Weights of a small self-supervised image encoder.
Model: 32-pixel images, arch vit, norm layernorm, moe top_k, patch size [2, 2], layers 16.
Data: trained on regions of photos with short descriptions (Visual Genome), 7.0 epochs.
Rows from expert 0 of block 5, named by matrix and row number. Rows with one number belong to one neuron. Each number is 128 + 24 x the weight over the matrix's rms, rounded and kept within 0 to 255. All counts start at 0.
# up: expert up (model.blocks.5.mlp.up, 8x128x128), inputs 64-127
# down: expert down (model.blocks.5.mlp.down, 8x128x128, transposed), outputs 64-127
up.29 [165 134 177  96 168 153 139 132 185 102 106 150 161 114 130 135 163 148 124 135 109 134 127 149  97 121 152 140  75 129 104 112 125 140 124 131 181 122  84 158 143 180 139 128 112 131 114 190 122 125  86 150 132  95  85 109  89 125 121 145 149 107 118 114]
down.29 [171 111 108 125 164 139 100 130 117 170 174  90  96 128 136 175 126 118 130 153 148  97 159 119 106 108  69 126 135 148 109 107 116 113 131 151 130 129 118 153 152 115 109 113 142 100 100  77 130 118 152  88 142 101 181 125 135 134 151 128 107 165 135 178]
up.30 [166  97 135 110 125 102 128 120 117 166 114 141  82 134  99 116  73 156 123 185 125 154 128 189 108 142 128  94 127  96 170 138 157 115 117 133 137 137 111 109 121 147 103 128 137 113 158 148 138 127 132 143 133 109 163 114 117 117 112 104 116 115 129 160]
down.30 [144 147 139 138 122 118 135 138 122 134 110 121 164 140 115 114 164 106 135 156 122  75 121  85 149 162 105  78 126 150 109 124  90 124 144 195 132 134  86 123 142 152 125 164 140 145 142 138 116 130 101 131 166 125 134 133 109 132  91 134 148 164 129 123]
up.31 [ 88 135 108 135  99 144 132  85 113 142 144  66 123 136 123  96 167 118 191 103 112 144 169 150 161 121  96 168 136 135 141  93 157 125 161 122 143 121 205  90 121 179 140 148  96 160 126 157 147 109 114 123 163  93 123 136 127 128 128 108 114 101 139 103]
down.31 [140 115 111 136  95 102 152 147 148 101 150  93  94 123 139 171 116 123 172 125 130 166 132  99 124 123 172 126  90 114 135 108 161 128 107 165 122 116 126 158 110  68 121  73 112 186  81 110 155 156 106 167 121 118 137 111 126 118 134 125 152 157 100 123]
up.32 [128 132 106 116 121 132 142 131 122 154 125  92 136 112 131  98 137 139 128 121  91 163 148 106 131 153 112 132 117 134 157 139 107  96 118 132 145 147 191 179 107  99 167  59 131 118 152 149  95 148 146 138 113 155 128 127 123 136 126 140 121 127  90 137]
down.32 [139 147 132 122 141 116 134  93 157 145 109 109 132 120 136 120 108 119 127 118 118 119 158 158 129 108 124  94 147 144 130 116 144 122 125 110 141 158 117  97 139 133 130 115 128 136 111 129 131 133 153 130 143 137 151 126 144  99 105 142 133 121 149 145]
up.33 [150 125  94 141 131 138 164 158  89  97  81 113 139 156 153 129 141 136 124 104  73 100 142 146  84 147 143 183 127  97 141 140 155 132 122 125 144 173 123 122 131 102 117 150 133 181 133  97 113 159  87  93 121 126 129 138 171 113 159 143 121 140  69 104]
down.33 [ 82 148 162 123 122 129  91 109 129 103 167 157 122  98 177 110 155 102 131 135 126 141 143  89 117 111 127 102 113 147 140 127 146 120 141 111 124  90 126 117 161 130 168 102 141 108 170 104 130 129 151 159 150 119 114  89  81 122 133 118 150 134 113 104]
up.34 [147 136 120 132 132 106 100 119  99 127  88 110 128 104  86 111 104 153 140  89 117 137 125  97 129 178 121  94 164 122 145 143 135 167 183 108  67 161 138 110 126 138 102 102  89 151 108 165 125 132 105 153 140 112 170 153  82 170 148 157 155 114 150 109]
down.34 [108 145 147 105 148 119 105 153 150 125 164 136 156 132 149 118  86 110 157  96  96 120 139 116 103 145 129 121 149 144 120 111 127 122 109 137 118 146 103 137 154 146 140 147 189 103 130  83 122 127 137  70  92 112  80  91 143  81 149 125  90 164 142  95]
up.35 [102 108 149 151  80 171 147 120 163 152 157 114 141 134 127  83 185 141 113 175 129 124 143 136 144 139 157 176 120 125  98 127 128 148 136 148 100 131 135 130 123 102 162 102 136 116  85 124 145  96 108 140 164 125 163 161 104  74 120 143 150 105 125 112]
down.35 [120 125  90 116 139 119 175 122 138 135 115 129 134 150 138 138 104 128 161  84 116 142 153 140 115 102 111 146 119 123 148 157 151 112 107 116 137 152 165 148 190 131 122 136 140 133 159 124 103 128 116 131 129 132 116 133 159 170 135 135 137  96  88 131]
up.36 [ 91 118 127 124 129 117 139 117 118 145 147 107 101 121 133 158 108  99 138 113 104 156 116 148 101 121 105 140 135 116 108 142 115 134 113 130  79 136 117 115 165 140 105 170 161 132  77 195 142 151 122 192 126  81 137 145 140 146 117 187 180 112 129 117]
down.36 [163 147 133 121 103 164  76 151 157 147 124 114 135 153 122 104 113 123 125 110  74 118 170 118 117 119 104 152 163 123  99 145 128 116 129 156 121 108 153 137  85 101 128  99 110 117 161  86 105 125 132 143  83 154 130 165 121 140 141 128 134 166  86  93]
up.37 [123 160 135 184 154 154 120 143 177 104 139 126 117 134 127 106 110 100 109 153 136 151 153 111  96 147 113 157 171 165 121 108 146 175 107 118 178 147 127  88 144 136 133  95 125 135 128 109 133 125 134 141 127 124 123  92 130 123 111  73 168 121 126 132]
down.37 [ 85 142 126  80  98 145 139 130 124 120 132 134 100 146 164 132 119 144 137 120 137 147 164 155 109 145 152 120 129 153  84 136 150 141 137 110  78 134 108 127 134 109 116 134 147 123 143 125 150  74  99 160 152 129 139 119 155 116  92 131 154 110 154 123]
up.38 [144 110  96  93 114 125 151 128 156 105  97 120 129 131  82 110 134 153 112  91 122 107 166 123 151  69 119 110 107 119 111 102 103 159 145 121 113 113 151 120 149 132 176 116 113  94 132 158 177 156 101 117 137 159 137 152 145 104  94 161 140  75 145 109]
down.38 [125 125 165 144 136 200 110 148 123 163  83 139 143 141 138 147 129 131 152 118 115 136  95 157 116  92 117 145 103 105 164 145 154 162 111 140 141  95 117 130 104 119 119 138 110 133 137 164 109 114 100 154 111 146 148 103 178 126 123 166 109 110 121 127]
up.39 [101 187  82  84 133 140 123 132 146 137 110 125 136 133 144 105 124 141 129 131 110 144 170 113 123  96 142 164 142 123 133  84 137 143 130 110 105 108 100 116 132  78 131 150 147 152  82 115 143 148 136 152 181 139 112 133  97 130 108  83 128 128 145 115]
down.39 [152  94  79 154 106 125 113 113 104 180 137 110 134 110 133 120 157  87 113 131 118 127 152 130 139 121  98 118 117 155 166 148 148  99 139 122 114 113 114 125 142 129  98 123 162  96 151  87 139 153 136 101 136  61  75 108 126  96 155 144  82 135  93 132]
up.40 [145 145 171 130 109 169  94 178 131 132 120 128  89 161 184 132 153  87 154  93 114  90 172 178 110 111 123 141 170 156 125 114 132  93 121 131 157 136 167 137 123 189 117  68 109 170  91 127 150  66 143 160 104 106  94  80 142 117 153 155  92 103 104 151]
down.40 [119 130 131 144 138  98 122  48 183 146 132 127 130 125  65 154 135  97 114  93 128 151 118  90 167 120 165 138 149  74 124  81 140 157 135 169 166 116 127 140 164 102 142 121 122 112 144  95 201 154 149 119 187 138 158 153 136  96 123  89 181 151 142 107]
up.41 [125 120 129 121 130 121 136 149 141 126 127 132 124 127 119 122 138 122 130 135 127 147 122 128 128 140 136 140 123 103 145 129 136 146 127 139 136 142 130 120 128 120 145 128 141 123 133 137 144 126 113 117 151 117 150 131 128 134 152 125 135 113 136 126]
down.41 [142 113 129 132 128 136 124 130 135 144 135 138 124 128 142 130 125 134 123 126 118 128 129 140 134 120 114 138 134 129 141 134 118 128 139 124 118 136 149 140 134 118 118 137 141 125 135 131 130 132 140 112 118 125 131 125 141 118 134 141 117 126 131 114]
up.42 [136 119 145 130 103 141 111 144  87 122 112 113 117 119 111 127 116 148 123 138 113 108 130 144 121 122 121 117 105  94 133 111 134 120 136 146 111 132 115 129 119 127 135 152 110 132 133 130 133 133  90 149 114 149 124 120 132 145  82 170 108 110 123 120]
down.42 [121 155 128 114 134 138 137 125 133 140 143 141 112 126  94 130 101 109 109 142 140 110 140 136  95 108  95 148 108 117 137 149 156 114 139 121 148 150 150 136 138 118 124 103 160 148 133  93 125 139 150 133 115 137  87 123 120 124 124 124 130 125 108 114]
up.43 [150 138  96 133  89 109 123 129 179 128 127 100 178 131 129 142 112 122 154 166 128 132 138 133 119 112 131 107 114 136 160 136 145 133 161 180 121 110 128 133 139  98  66 128 124 103 140 132 124  73 148 135  88 120 154 126 154 136 130 140 103 108 148 133]
down.43 [109 145 131 151 124 116 125 123 125  79 115 132 107 135 136 131  73 104 142 145  88  59 110 107 176 136 144 119 130 166 151 127 129 161 132 142 115 142 131  82 152 103 142 137 133 139 158 125 131 169  94 157 136 142 146 104  97 135 171 125  71 109 134 160]
up.44 [115 126  94 149 102 114 108 169 105 130 147 132 110 136 158 118 110 120 167  52 118 150 110  97 133 100 118 108 139 133 156 149 114 164 114  75 176 190  89  96  87 122 161 148 162 170 168 160  94 149 126 115 126 122 150 138 125 140 136 126 153 134 131 123]
down.44 [173 120 140 130 106 135 149  81  87 163 151 105  92 123 121 137 117 138  93 102 121 142 153  93 111 111 113 151 125  80 115 134 140 115 108 110 115 118 136 176 121 132 140 140 166 158 145  76 145 157 127 146 113 128 162 111  90 153 144 143 122 100 122 129]
up.45 [132 123 177 103 153  68 150 102  74  76 119 110 119 104 131 103 142  86 111 170 161 123 152 114 147 152 153 105 118 118  94 158 129 114 157 102 120 158 108 126 141 154 145 143 155  97  78 180  94 120 149  81 103 123 134 139 108 130  70 127 113  89 173 151]
down.45 [149  95 134  99 165 129 145 162 106 112 104 105 170 159 120 146 148 161 125 126 118  84  86 107 132  95 175  89 119 159 142  89 149 165 149 146 132 128 116 125 136  92 137 142 129 174 102 130 170 110 135 112 130 144 167 128 107 131 144 110 150 103  80 158]
up.46 [126 128 127 156 118 142 133 127 159 134  79 131  95 127 135  88 141 101 136 102 132  77 135 135 158 162 116 145 162 165 147 134 120 142 121 128 150 166 119 110 109 108 115 112 121 172 120 208 136 121 142 137 137 143 103 115  91 165 150  76 117 163 143 134]
down.46 [111 110 122 127 166  79 183 131 122 110 117  88 173 128 138 196  77 173 122 177 147 118 127 145 119 122 114 143  96 112 112 112 107 105 116 123 151 104 128  90 138 131  99  64 174  75 119  99 140 158 111 128 156 109 179 153 135 108 158 132  77 174  91 122]
up.47 [128 109 107 107 135 153 142 145  85 126 143 110 171 152  73 130 111 117 131 163 153 139  86  98 113 150 140 155 119 152 130 133 128 138  90 111 150 133 127 133 121 107 153 144 157 131 139 122 132 114 149 141 117 119 113 110 155 137 148 138  95 146 124 123]
down.47 [121 156 165 131 148  96 132 153 138 118 139 128 161 139 127 129 129 123 148 118  90 158 135 138 128 136 137 113 111 137 113 132 123 134 131 136 134 122 141 176 181 113 115 165 139 142  74  97 136 116  53 135 160 136  73 108 152 110 111 142 133 159 158 151]
up.48 [125 121 131 119 118 118 151 123 121 152 173 133 155 139 118 139 155 111 141 121 190 125 112 167 147 128 151 110 116  92 135 112 111 132 140 159  98 114 179 112 126  91 143  91 121 151 153 149 172 132 109 129 111 145 141 164  87 157 132 107 131 125 103  98]
down.48 [118 140 114 134 118 164 128 125 112 129 141 146 135  87 113 142 132 112 134 133 117 127 108 118  95 138 133 109 149 115  88 151 121 139 118 126 136 129 142 138 158 117 148 158 144 113 153 104 174 126 152 165  99 111 111 134  95  93 150 119 126 121 117 166]
up.49 [166 151 111 186 136 116 118 110 100 123  94 109 132 125  93 111  89 153 126 112 116 128 148 159 114 114 131 146  97  78 150 114 177 103 113 149 115 120 152 130 120 126 122 104 151 131 108 142 184 149 118 174 145 114 153  95 136 159 108  95 120 129 122 124]
down.49 [151 153 132 123  98 132 159 149 130  89 115 160 140 147 143 145 142 131 124 100 100 110 117 124 128 111 108 134 147  88 134 131 126 126 129 164 107 137 130 111 112 152 130 185 136 156 123 142  98 123 114 124 144 145 104 152 114 130 128 134 161 136 139 114]
up.50 [153 167 131 103  86 135 114 158 135 128 120 151 183  82 118 122 158 101 104 133 125 118 122 124 104 148 119 154 144 120 180 174 161 142 137 109 144 133 170 103 122 149 102 110 128  92 121 137 126 129  78 123 191 133 152  91  88  95 108 138  74  97 138 122]
down.50 [ 91 101 136 112 141  86 154  61 119 128 135  66 130 142 124 115 132 116 149 103 130 146 131 105 151 123 161 143 123 180 143 155 175 169 118 110 139 128 145 152  98 110 106 145 139 173 127 117 122 146 138 133 170 148  97 158 137 128 123  74 167 175 124 139]
up.51 [119 137 105 103 142 176 104 129  81 117 133  79 177 141 143 142 127 132 185 117 122 128 149  91 140  70 117 125 114 154 138 147 126  90 130 154 105  78 195 111 102 133 157 144 132 122  98 154 146 154 145 151  87 168 113 169 166 169  83 128 117 134 153 152]
down.51 [126 100 143 147 106 117 138 161 142 142 183 154 107 115  70 195  68  87 108 123 131 151 135  95 134 192 112 125 138 140 152 156 166 200  88 124 127 148  89  88 178 111 166  73 123 122 113 120 103 114 131 108 140 110 147  99  95 114 143 112 113 127  63 130]
up.52 [ 98 109 116 154  73 185 169 141 110  82 131 101 172 163 114 132 172 181 103 101 136 117 160 139 153  82 157 129 103 146 133 135 127 122 128 134 121 113 124 144 105  85 128 150 118 112 120 164 128 159 108 143 155 143 134 109 106 176 149 164 115 117 134  99]
down.52 [113 128 135 111 142 166 142 170 124 175 126 148 138 119 150 102 128 134 151 121 134 164 144 118 149  81  95 124 152  96 144 133  96 133 124 112 133 137 128 169 138 136 121 157 104 103 119 103 134 148  91 134 135 111 138 124 140 126 130 152 121 126 109 122]
up.53 [148 141 131 127 129 116 138 134 123 110 110 102 126 105 136 105  98 108 132 131 120  98 156 139 134 159 128 146  89 126  90 127 100 181 104 112 110 120 136 116 136 154 149  96 120 179 167 143 140 135  87 102 152 130 118 106 160 108 133 172 153 129 128 127]
down.53 [ 78  79 106 142 142  78 129 132 124  78  92 140 120 134 101 166 110 127 169 145 126 109 125 141 155  83 149 131 138 155 144 154 119 113 167 127 100 122  93 152 131 128 130 164 111 143 107 125 118 126 106 177  88 146 158 134 132 135 160 101 156 162 139 128]
up.54 [115 118 169 129 120  87 114 161 128 105 176 114 159 102  76 165 111  96 151 113 149 136 131 180 141 122  98 105 146 151 120 123 103 116 117 146 117 107 150 133 147 108 128 123 126 133 116 186 138 126 190  95 125 107 142 106 143 101 101 143 167 128  95 141]
down.54 [140 137 119 127 101 115  77 141 138 160 127 110 100 153 188 149 127 126 150 152  94  87 146 114 118 138 137 160 143  89 161 137 132 117 110 148 147 111 151 180 102 124 111 159 190  81 121  72  96 134 181 104 183 147 153 172 120 115 101 173 150 146 114 142]
up.55 [124 100 183  77 137 130  76 119  67  97  97 104 109 129 113 124 132 156 139 119 161 170 134 111 151 109 145 134 143 144 151 119 156 148 102  86 136 143 149 136 148 118 124 131 137 159 127 145 121 167 100  98  78 126 146 154 137  98 157 117  70 114 167 118]
down.55 [127 145  97 122 102 135 114 128  94 144 133 148 128 140 130 126 154 130 134 126 147 128 128 105 111 148 139 148 157 122 136  80 131 103 136 130 126 123 115 144 111 117 138 164 147 125 129 125 113 134 122 137 150 141  85 123 132 161  98 105 118 194 113 171]
up.56 [138  91 172 107 133 110 126 138 135 110 116  83 131 136 134 150  76 121 144 161 146 126 123 100 102 156 132 160 145 145 148 157 117 119 106 120 156 163 148 123 133 141  94 124 133 182 110 105 117 178 106 114 108 141 103  93 149 153 123 139 138 143 142 148]
down.56 [129 167 157 132 132 136 161 123 142 107 181 141  88 133 121  58 117 105 124 125 139  82 153 148 140 137  91 148 149 120 147 136  86 138 113 137 155 139 142 157 166 139 125 118 119 137 118 108 114 104 154 134 108  85 176 103  86 183 132 160 122  93 148  84]
up.57 [147 156 193 135 125 108 136 112 151 135 107 126 147 160 187 150 111 173 140 103 107  91 151 130  98  86  84 202 155 116 138 108 144 145 109 127 103 181 137 121 139 118 142  99 139 142 100 111 141 162  95  75 131 159 154 133 132 138  90 122 135 159  99 120]
down.57 [138 107 165 116 155 141 156 112 132 151 130 127 154 161  97  89  84 125 108 117 142 149 147 148 142 134 148 144 151 134  71  98 114  99  90 110 111  86  68 129 112 142 145 108  78 153  96 108 159 115 141 157 125 116  86 126 165 113 126 112 139 151 148 113]
up.58 [127 163 130 137 130 128 108 129  89 133 118 169 157  76 117 107 134 151 115 129 143 108 117 122 146 144 186 105 140 156 117 152  87 113 154 139 160 147 125  87 126 147  68 148 135  99 187 140 102 112  88  82 112 153 114  89 109 129 145 103 139 120 118 131]
down.58 [141 120 149  95 147 143 153 116 151 118 151 116 118 141 121 101 116 170 142 169 108 120 151 126 145 125  93  89 128 120 115 100 101 105 128 126  98 194 116 126 133 119 148 121 136 161 101 134  97 118 120 138 110 126 158 139 118 146 153  94 141  78 159 136]
up.59 [134 126 126 111  73 113 129 122 165 126 140 133 121 158 105 155 156  96 118 141 121 172 114 150 131 114 149 171 134  93 177 113 115 106 161  98  99 136 127 190 124 114 164 131 106 148 133 137 116 140  96 195  88 140 124 133 119 189 145 116 130 116 115 167]
down.59 [ 92 170 144 148 153 128 149 130 137 157 158 140 154 152 112 140 124 140 134 118 118 119 103 139 155 139 118 128 149 112 115 164  89 110 135 145 127 156 154 127 122 154  88 140 140  80 120 102 186 122 116 143 120  84 142 101 147 135  78 141 124 144 107  99]
up.60 [120  99 100 163 109 133 118 156 163  98 137 111 128 102  93  93 100 133 108 131 133 117 172 206 136 108 186 110  93 123 137 115 134 171 132 110 140 113 107  91 163  99 145 132 112 112 103 130 100 138  85 137 132 184  92 123 147  88 113 160 103 171 142 139]
down.60 [100 140 126 124 137 153 154 125 147 188 131 133 157 168 130 120 108 137 147 197 144 132 138 108 148 157  96 116 153  91 161 133 121 109 124 138 155  95 126 147 123 120 171 146 227 107 107  86 139 113 116 130 129 130 127 131 137 109 113 128 155 109 100 158]
up.61 [122 118 163 131 157 177 129 113 123 158 115 146 138 114 117 160 115 112 147 134 112  62 122 130  72 101 111 169 119 122 136  96 103 124 113 129 125 187 137 168 104 136 120  92 135 120 164 113 110 137  91 119 130 193  69 149 116 126 116 108 124 130 151  86]
down.61 [ 91 137 132  88 145  92 116 106 120 115 161 108  89 102 177 114 125 136 114  94  92 149 147 117 124 127 183 132 148 161 121 118 165 155 133 117  98 119  86 120 122 141 115  97 119 129 130 159 118 112 131 190 105 138 129 102 131 162 147 115 131 134 127 111]
up.62 [132 156 145 142 116  96 155 140  93 118 152  79 150  73 128 112 102 156  94 100 114 140 150 146 148 125 139 138 134 117 114 125 123 147 120 125 156 135 125 138 119 162 138 180 141 159 174 161 145 154 167 147 107 129  89 130  89 142 117 123 112 113 140 130]
down.62 [129 126 128 120 124 190  80 131 187  70 125 148 107 120 148 104 127 154 181 117 113  61 154 114 138 172 139 109 140 127 163 143 100 124 176 127 117 133 112 175 111 105 141 130  93 126 104  79 141 144 136 116 115 134  77 159 123 113 119 122 105 120 118 115]
up.63 [121 124 147 164 149 109 127 114 133 173 125 122 110 139 114 120 144 152 153 148 114 119 129 140  88 197 114 183  96 167  85 156 132 106 123 179 178 119 157 147 131 129 113 138 156 137 145 122 105 136 100 129  86 134 120 120 130 102  85 112 162  97 132 130]
down.63 [172 180 140  87 110 132 130 112 143  87 115  98 125 135 111 134 112 123 135 123 121 146 147 151 120 108 146 119 127 131 147 158 109 141 131 116  95  92 128 152 107 124  98 146 129 128  94 120 142 180 121 119 115 109 194 101 150 111 146 105  95 132 152 136]
up.64 [136 143 128 150 112  92  94 117 124 154  84 152 135 101 140 114 135  85 114  67 128 133 141 180 126 158 115 132 133 125 101 163 143 166 115 139 180  95 144 131 109 148 123 121 148 135 124 115 158 132 171 158 141 100 107 106 170 123 112 137 135 131 132 136]
down.64 [116 136 116 153 121 126 126 110 140 106 103  78 129 128  83 110 134 136 171 136 108 116 166 148 115 121 160 102 166  99  95  69  95 125 169 133  90 154 127 179 139 188 128 154 134 132 104 142 119 109 153 142  99 114 170 147 121  63 102 118 139  94 121 193]
up.65 [127  99  84 104 107 123 137 126 143 118 148 135 124 151 153 120 154 121 149 180 145  96 127 101  94 115 125 131 133 108 167 107 153 132 128  87 120 134 115 130 104 103 148 131 140 152 114 142 100 124 164 143 128 165 130 150 152 115 156 121 171 147 103 148]
down.65 [144 116 128 155 102 145 108 171 111  83 125 138 106 126  97  92  94 138 149 107 107 156 141 153 135 114  77 114 126  88 139 149 102  96 161 176 132 128 158  78 128 159 144 116 133  55 151 102  79  71 103 169 166 133 155 146 147 195 125 126 105  59 124  99]
up.66 [ 83 144 134 142  99 115 190 122 131  91 135 155 130 100 146  74 115 106 108 113 101 111 136 144 111 125 137 126 108 138 175 141 124 166 126 170 113 136 147 128 125 143 113 126 125 132 166 162  70 151 143 110 126  95 113 125 135 126  92 112 130  82 147  80]
down.66 [137 124 120 141 120 161  75 122 125 134 153  97 114 146 128 124  93 141 107 125 144 115 151  97  97 167 124 164 108 174  95 150 168 140 133  75 133 121 119 180 104 100 147 145 114 152  99 127 131 129  97 150 128 133 112 128 103 134 138 151 119 107 135 143]
up.67 [125 119 146 134 148 115 124 136 147 101 147  95 145 139 136 144 130 152 160 133 106 141 122 107 115 101  94 125 106 195 144 114 104 157 126 135 169 131 153 135 146 118 156  91 155 112 168 157 136 148 101 127 117 121 176  66 125 160 106 200 117 138  85 148]
down.67 [149 139 123 112 143 176 137 156 128 133 118 140 102 128 119 138 155 121 123 102 148 103 115 141 131 137 118 157 145 111  93 124 171 145 114 103 103 136 147 147 163 122 113 100 108  99 117 143  91 123 121 162 111 133 107 119 134 101 108  96 124 115 128 135]
up.68 [ 87 128 112 124 128 104 136 154 137 136 137  69 112 127 117  82 134  94 143 181 130  95 144 166 149 150 131 112 127 153  95 137 102 157 146 141 155  71 112 112 105  98 161 130 111 160 115  95 167 150  91 141 120 133 142 140 151 109 101 101 118 137 108 117]
down.68 [165 139 125 139 136 148 165 166 141 139  82 158 164 110 147 140 135  93 120  91 107 114 168 133 135 129 127 129  94 142 120 157 103 123 111 163 190 131 115 113 172 105 107 152 155 106 167 177 127 154 112 160  80 128  73 117 180 104 162 104 113 122 106 150]
up.69 [173 157 117 108  74 141 162 115  86 125 124 129 124 117  91 151 120 126 114  97  83 110 130  85 135 127 143 133 131 133 114 122 149 181 152 142 126 152 123 132 112 113 144 143 155 143 153 148 129 166 117 127 137 140  72  52 118 157 140 126 120 105 113 159]
down.69 [129 126  97 133 139 130 104 122  99 111 146 102 121 102 129 133 162 173 112 131 112 181 130 168 152 150  83 195  79  89 101  92 130 123 114  91 129 133 154 133 179  97 111 174  81 133 143 117 175 150 130  94 136 133 123 153 142 140 138 173  91 139 103 116]
up.70 [122 150 112 120 123 128 116 138  87 142 153 116 120 116 107 130 124 130 144 128 133 103 110 173 112 103 132 121 143 157 144 125 165 132 116 117 124 143 145 143 143 123 128 170 130 123 144 141 187 127 124  99  93  82  97 123 115 106 119 168 162 102 124 128]
down.70 [136 141 142 135 118 158 119 145 132 122 106 111 130 113 164 101 104 110 117 143 108  93 147 135 113 140 110 184  89  94 144 150  84 157 122 165 139 125 134 104 116 126 123 135 109 115 118 148 123 156 142 173 129 134  91 140 131 124 120 147 124 118 136 127]
up.71 [159 139 128 120  89 106 107 131 113 136 116 159 133 107 127 118  94 128 121 158 141 112 138 142  98  84 159  96 130 102 105 111 144 161 122 151 144 126 143 141 114 120 138 134 125 159 108 138 176 163 100 204 138 161 120 136 171 107 105 143 111 121 105  85]
down.71 [142 155 125 125 107 113 105 124 119 147 107 117 157 108 121 113 146 116 123 175 137 156 110 114  95 125 124  90 134 145 129 133 122 138 125 114 135 109  83 132 149 132 186 161 121  48  77 125 123  98 129 113 152  75 103 149 115 180 128 145 161 127 100 110]
up.72 [107 134 145 116 135 114 100 122 144 165 119 151 168 127 162 141 126 132 167 126 129 104  96 132 129  85 111 162 135 112  85  91 120 120 103 122 114 109 159 142 100 187 109  94 126 193 156 137 152 151 122 139 124 174 150  98 131 134 157 126 139 187 132 123]
down.72 [143  95 125  74 128 126 135 113 143 116  84  80  93 138 127 122  83 115 125 129 114  72 176  83 135 143 176 118 141 168 158 105  81 140 151 138 120 119 115 147 158 134 134 144 109 115 128 116 121 109 146 107 168 160  91 132 121 136  98 137 116 156 100 132]
up.73 [113 159  80 106 151 143 154 104 133 141 115  93 118 120 102  96 139 127 123 139 163 102 113 133 117 142 184 125 122 137 139 128 119 135 110 144 155 154 122 121 107  96 108 105 141 144 111 100 159 136  90 185 140 140 114 126 121 118  75 100 139 102 140 103]
down.73 [127 105 131 151 118 116 177 167 124 142 126 151 149 128 126 114 191 119  97 159  99 177 137 119 183 114 123 116 119 140 104  99 138 123 177 160 131 116 107  85 190 132 147  85  85 130 125 145 148 198  89 115 105 142  90 103 118 174 112 182  71 155 149 140]
up.74 [130 115 108 113 125 147 121 127 105 114 145 115 125  99 117 111  92 121 150 121 141 115 162 126 126 136 131 141 141 126 131 125  96 111 123  99 128 149 125 151 120 108 126 101 166 136 168 136 126 115  86 138 173 135 132 150 151 164  82  82 140 167 111 178]
down.74 [ 80  85 154 138 146 125 183 111 134 139 117 133 142 131 156 155 106 128 150 139 133 106 138 138 131 138 146 110 101  63 111 115 157 146 115 163 133 134 116 170 154 140 130 126 101  88 135 108 127  86 137 124  97 113 115 147 115 143 149 149 100 112  91 123]
up.75 [111  94  95 109 174 127 132 103 118 142 125 114 119  98 122 108 112 117 147 101 142 109 146 124 148 183 136 148 156 100 156 134 137 140  96 110 118  97 130 120 147 141 107 163 126 171 134 102 100 128 142 102  81 131 141 110 143 137 137 155 109 107 109 149]
down.75 [115 100 162 133 131 147 135 135 132 112 128 151 135 137 117 149 143 129  97 115 131  65 141 167 107 135 148 188  82 108 158 112 130 102 139 132 148 108 102 130 121 117 147 110 118 120 111 102  78  81  91 132 133 111 110 132 157 104 129  97 135 113 118 168]
up.76 [ 78 130 121 144 134 103 198 113 145 134 104 137 122 118 127 104 125 129 115 116 115 141 165 101 142 174 114 120 120 144 133 149 100  94  81 123 131 108  95 151 145 131 125 164 134 147 127 138 115 108 118 110 163 129 138 109 132 168 118 148 115 146 122 122]
down.76 [110 141 116 102 131 121 153 126 149  96  98 118 124 146 137 123 125 130 119 167 120 116 107 149 134 125 116 189 112 154 110 135 106  98  92 147 145 130 104 118 108 113 127  88 133 105 118 128 192 148 113 136 111 110 128 176 122 149 125 133 128 109 144  85]
up.77 [136 134 133 131 150 119 186 161 102 120 111 158 106 137 135 108 155 137 127 115 145 162 160 102 113 162  89 139  98  79 174 100 165 118 148 162 129 115 145 138 118 119 104 129 106 137  92  94 104 162 147 138 108 128 120 104 161 142 113 132  77 134 150 137]
down.77 [161 134 132 171 150 120 122 143 161 122 104 139 140 147 145 107 144  92 112 123 162 135 122 170 156 131 152 112 150 147 109 123  95 159 147 101  70 170 110 125 129 121 123 152 137 133 115 112 109 144  96 138 154 139 159 105 134 118 161 157 140 136 106 126]
up.78 [120 115  74 132 103 149 124 133 145  98 109 150 160  83 143  97 171 164 135 138 161  74 131  87  98 104  91 126 128 119 194 151 158 159 124  99 145 108  97 120 115 153 120 108 149 136 146 139 121 124 128 132 137 107 152 104 123 143 166 132 162  98 132 114]
down.78 [138 108 149 121 146 154 137 108 128 112 177 136 107  88 113 127 125 151 111  79 126 140 160 126 144 105 137 100 134  90 105 135 100 144 180  88 100 155 150 138 145 168 147 135  96 106 112 128  88 110 105  76 149 127 152 146 119 101  94 160 136  70 109 123]
up.79 [ 84 115  97 134 154 120 114 117 125 140 166  95 135 124  79 137 126 133 152 125 117 148 155 129 128 127 132 149 105 119 141 117  99  68 180 138 124 110 134 118  92 122 153 139 102 105 118 158 139 162 109 104 108 137 164  72 138 142 104 120 111 170  57 150]
down.79 [148 125 148 146  80 152 137 158 126 107 132 141 126 106 126 102 155 141 126 155 156 106 130 128 156 119 131 121 117 132 114 123 149 162  76 127 134 135 134 154 130 100 129 169  98 149 110 137 134 128 139 158 108 134 120 148 108 110 111 150 152 124 156 125]
up.80 [144 154 139 125  87 156  76 190 125 127 141 124 109 147 134 106 166 131 147 148 115 145 146 118  97 117 154 129 119 117 137 101 114 205 122 179 126  97 110 120 143 112 120 131 121 129 138 159 135  82 143 156  71 110 134 158 157 127 134 131 125 105 131  81]
down.80 [144 103 149 106 166 158 140  86 121 167  77 118 149 119 139 136 117 124 131 152  93 100 131 151 131 133 168 145 129  99 126 106 115  87 138 125 112 130 126 125 160 129 164 133 119 131 139 115 180 124  91 128 179 133 120 130 104 146 140 153 115 125 122 124]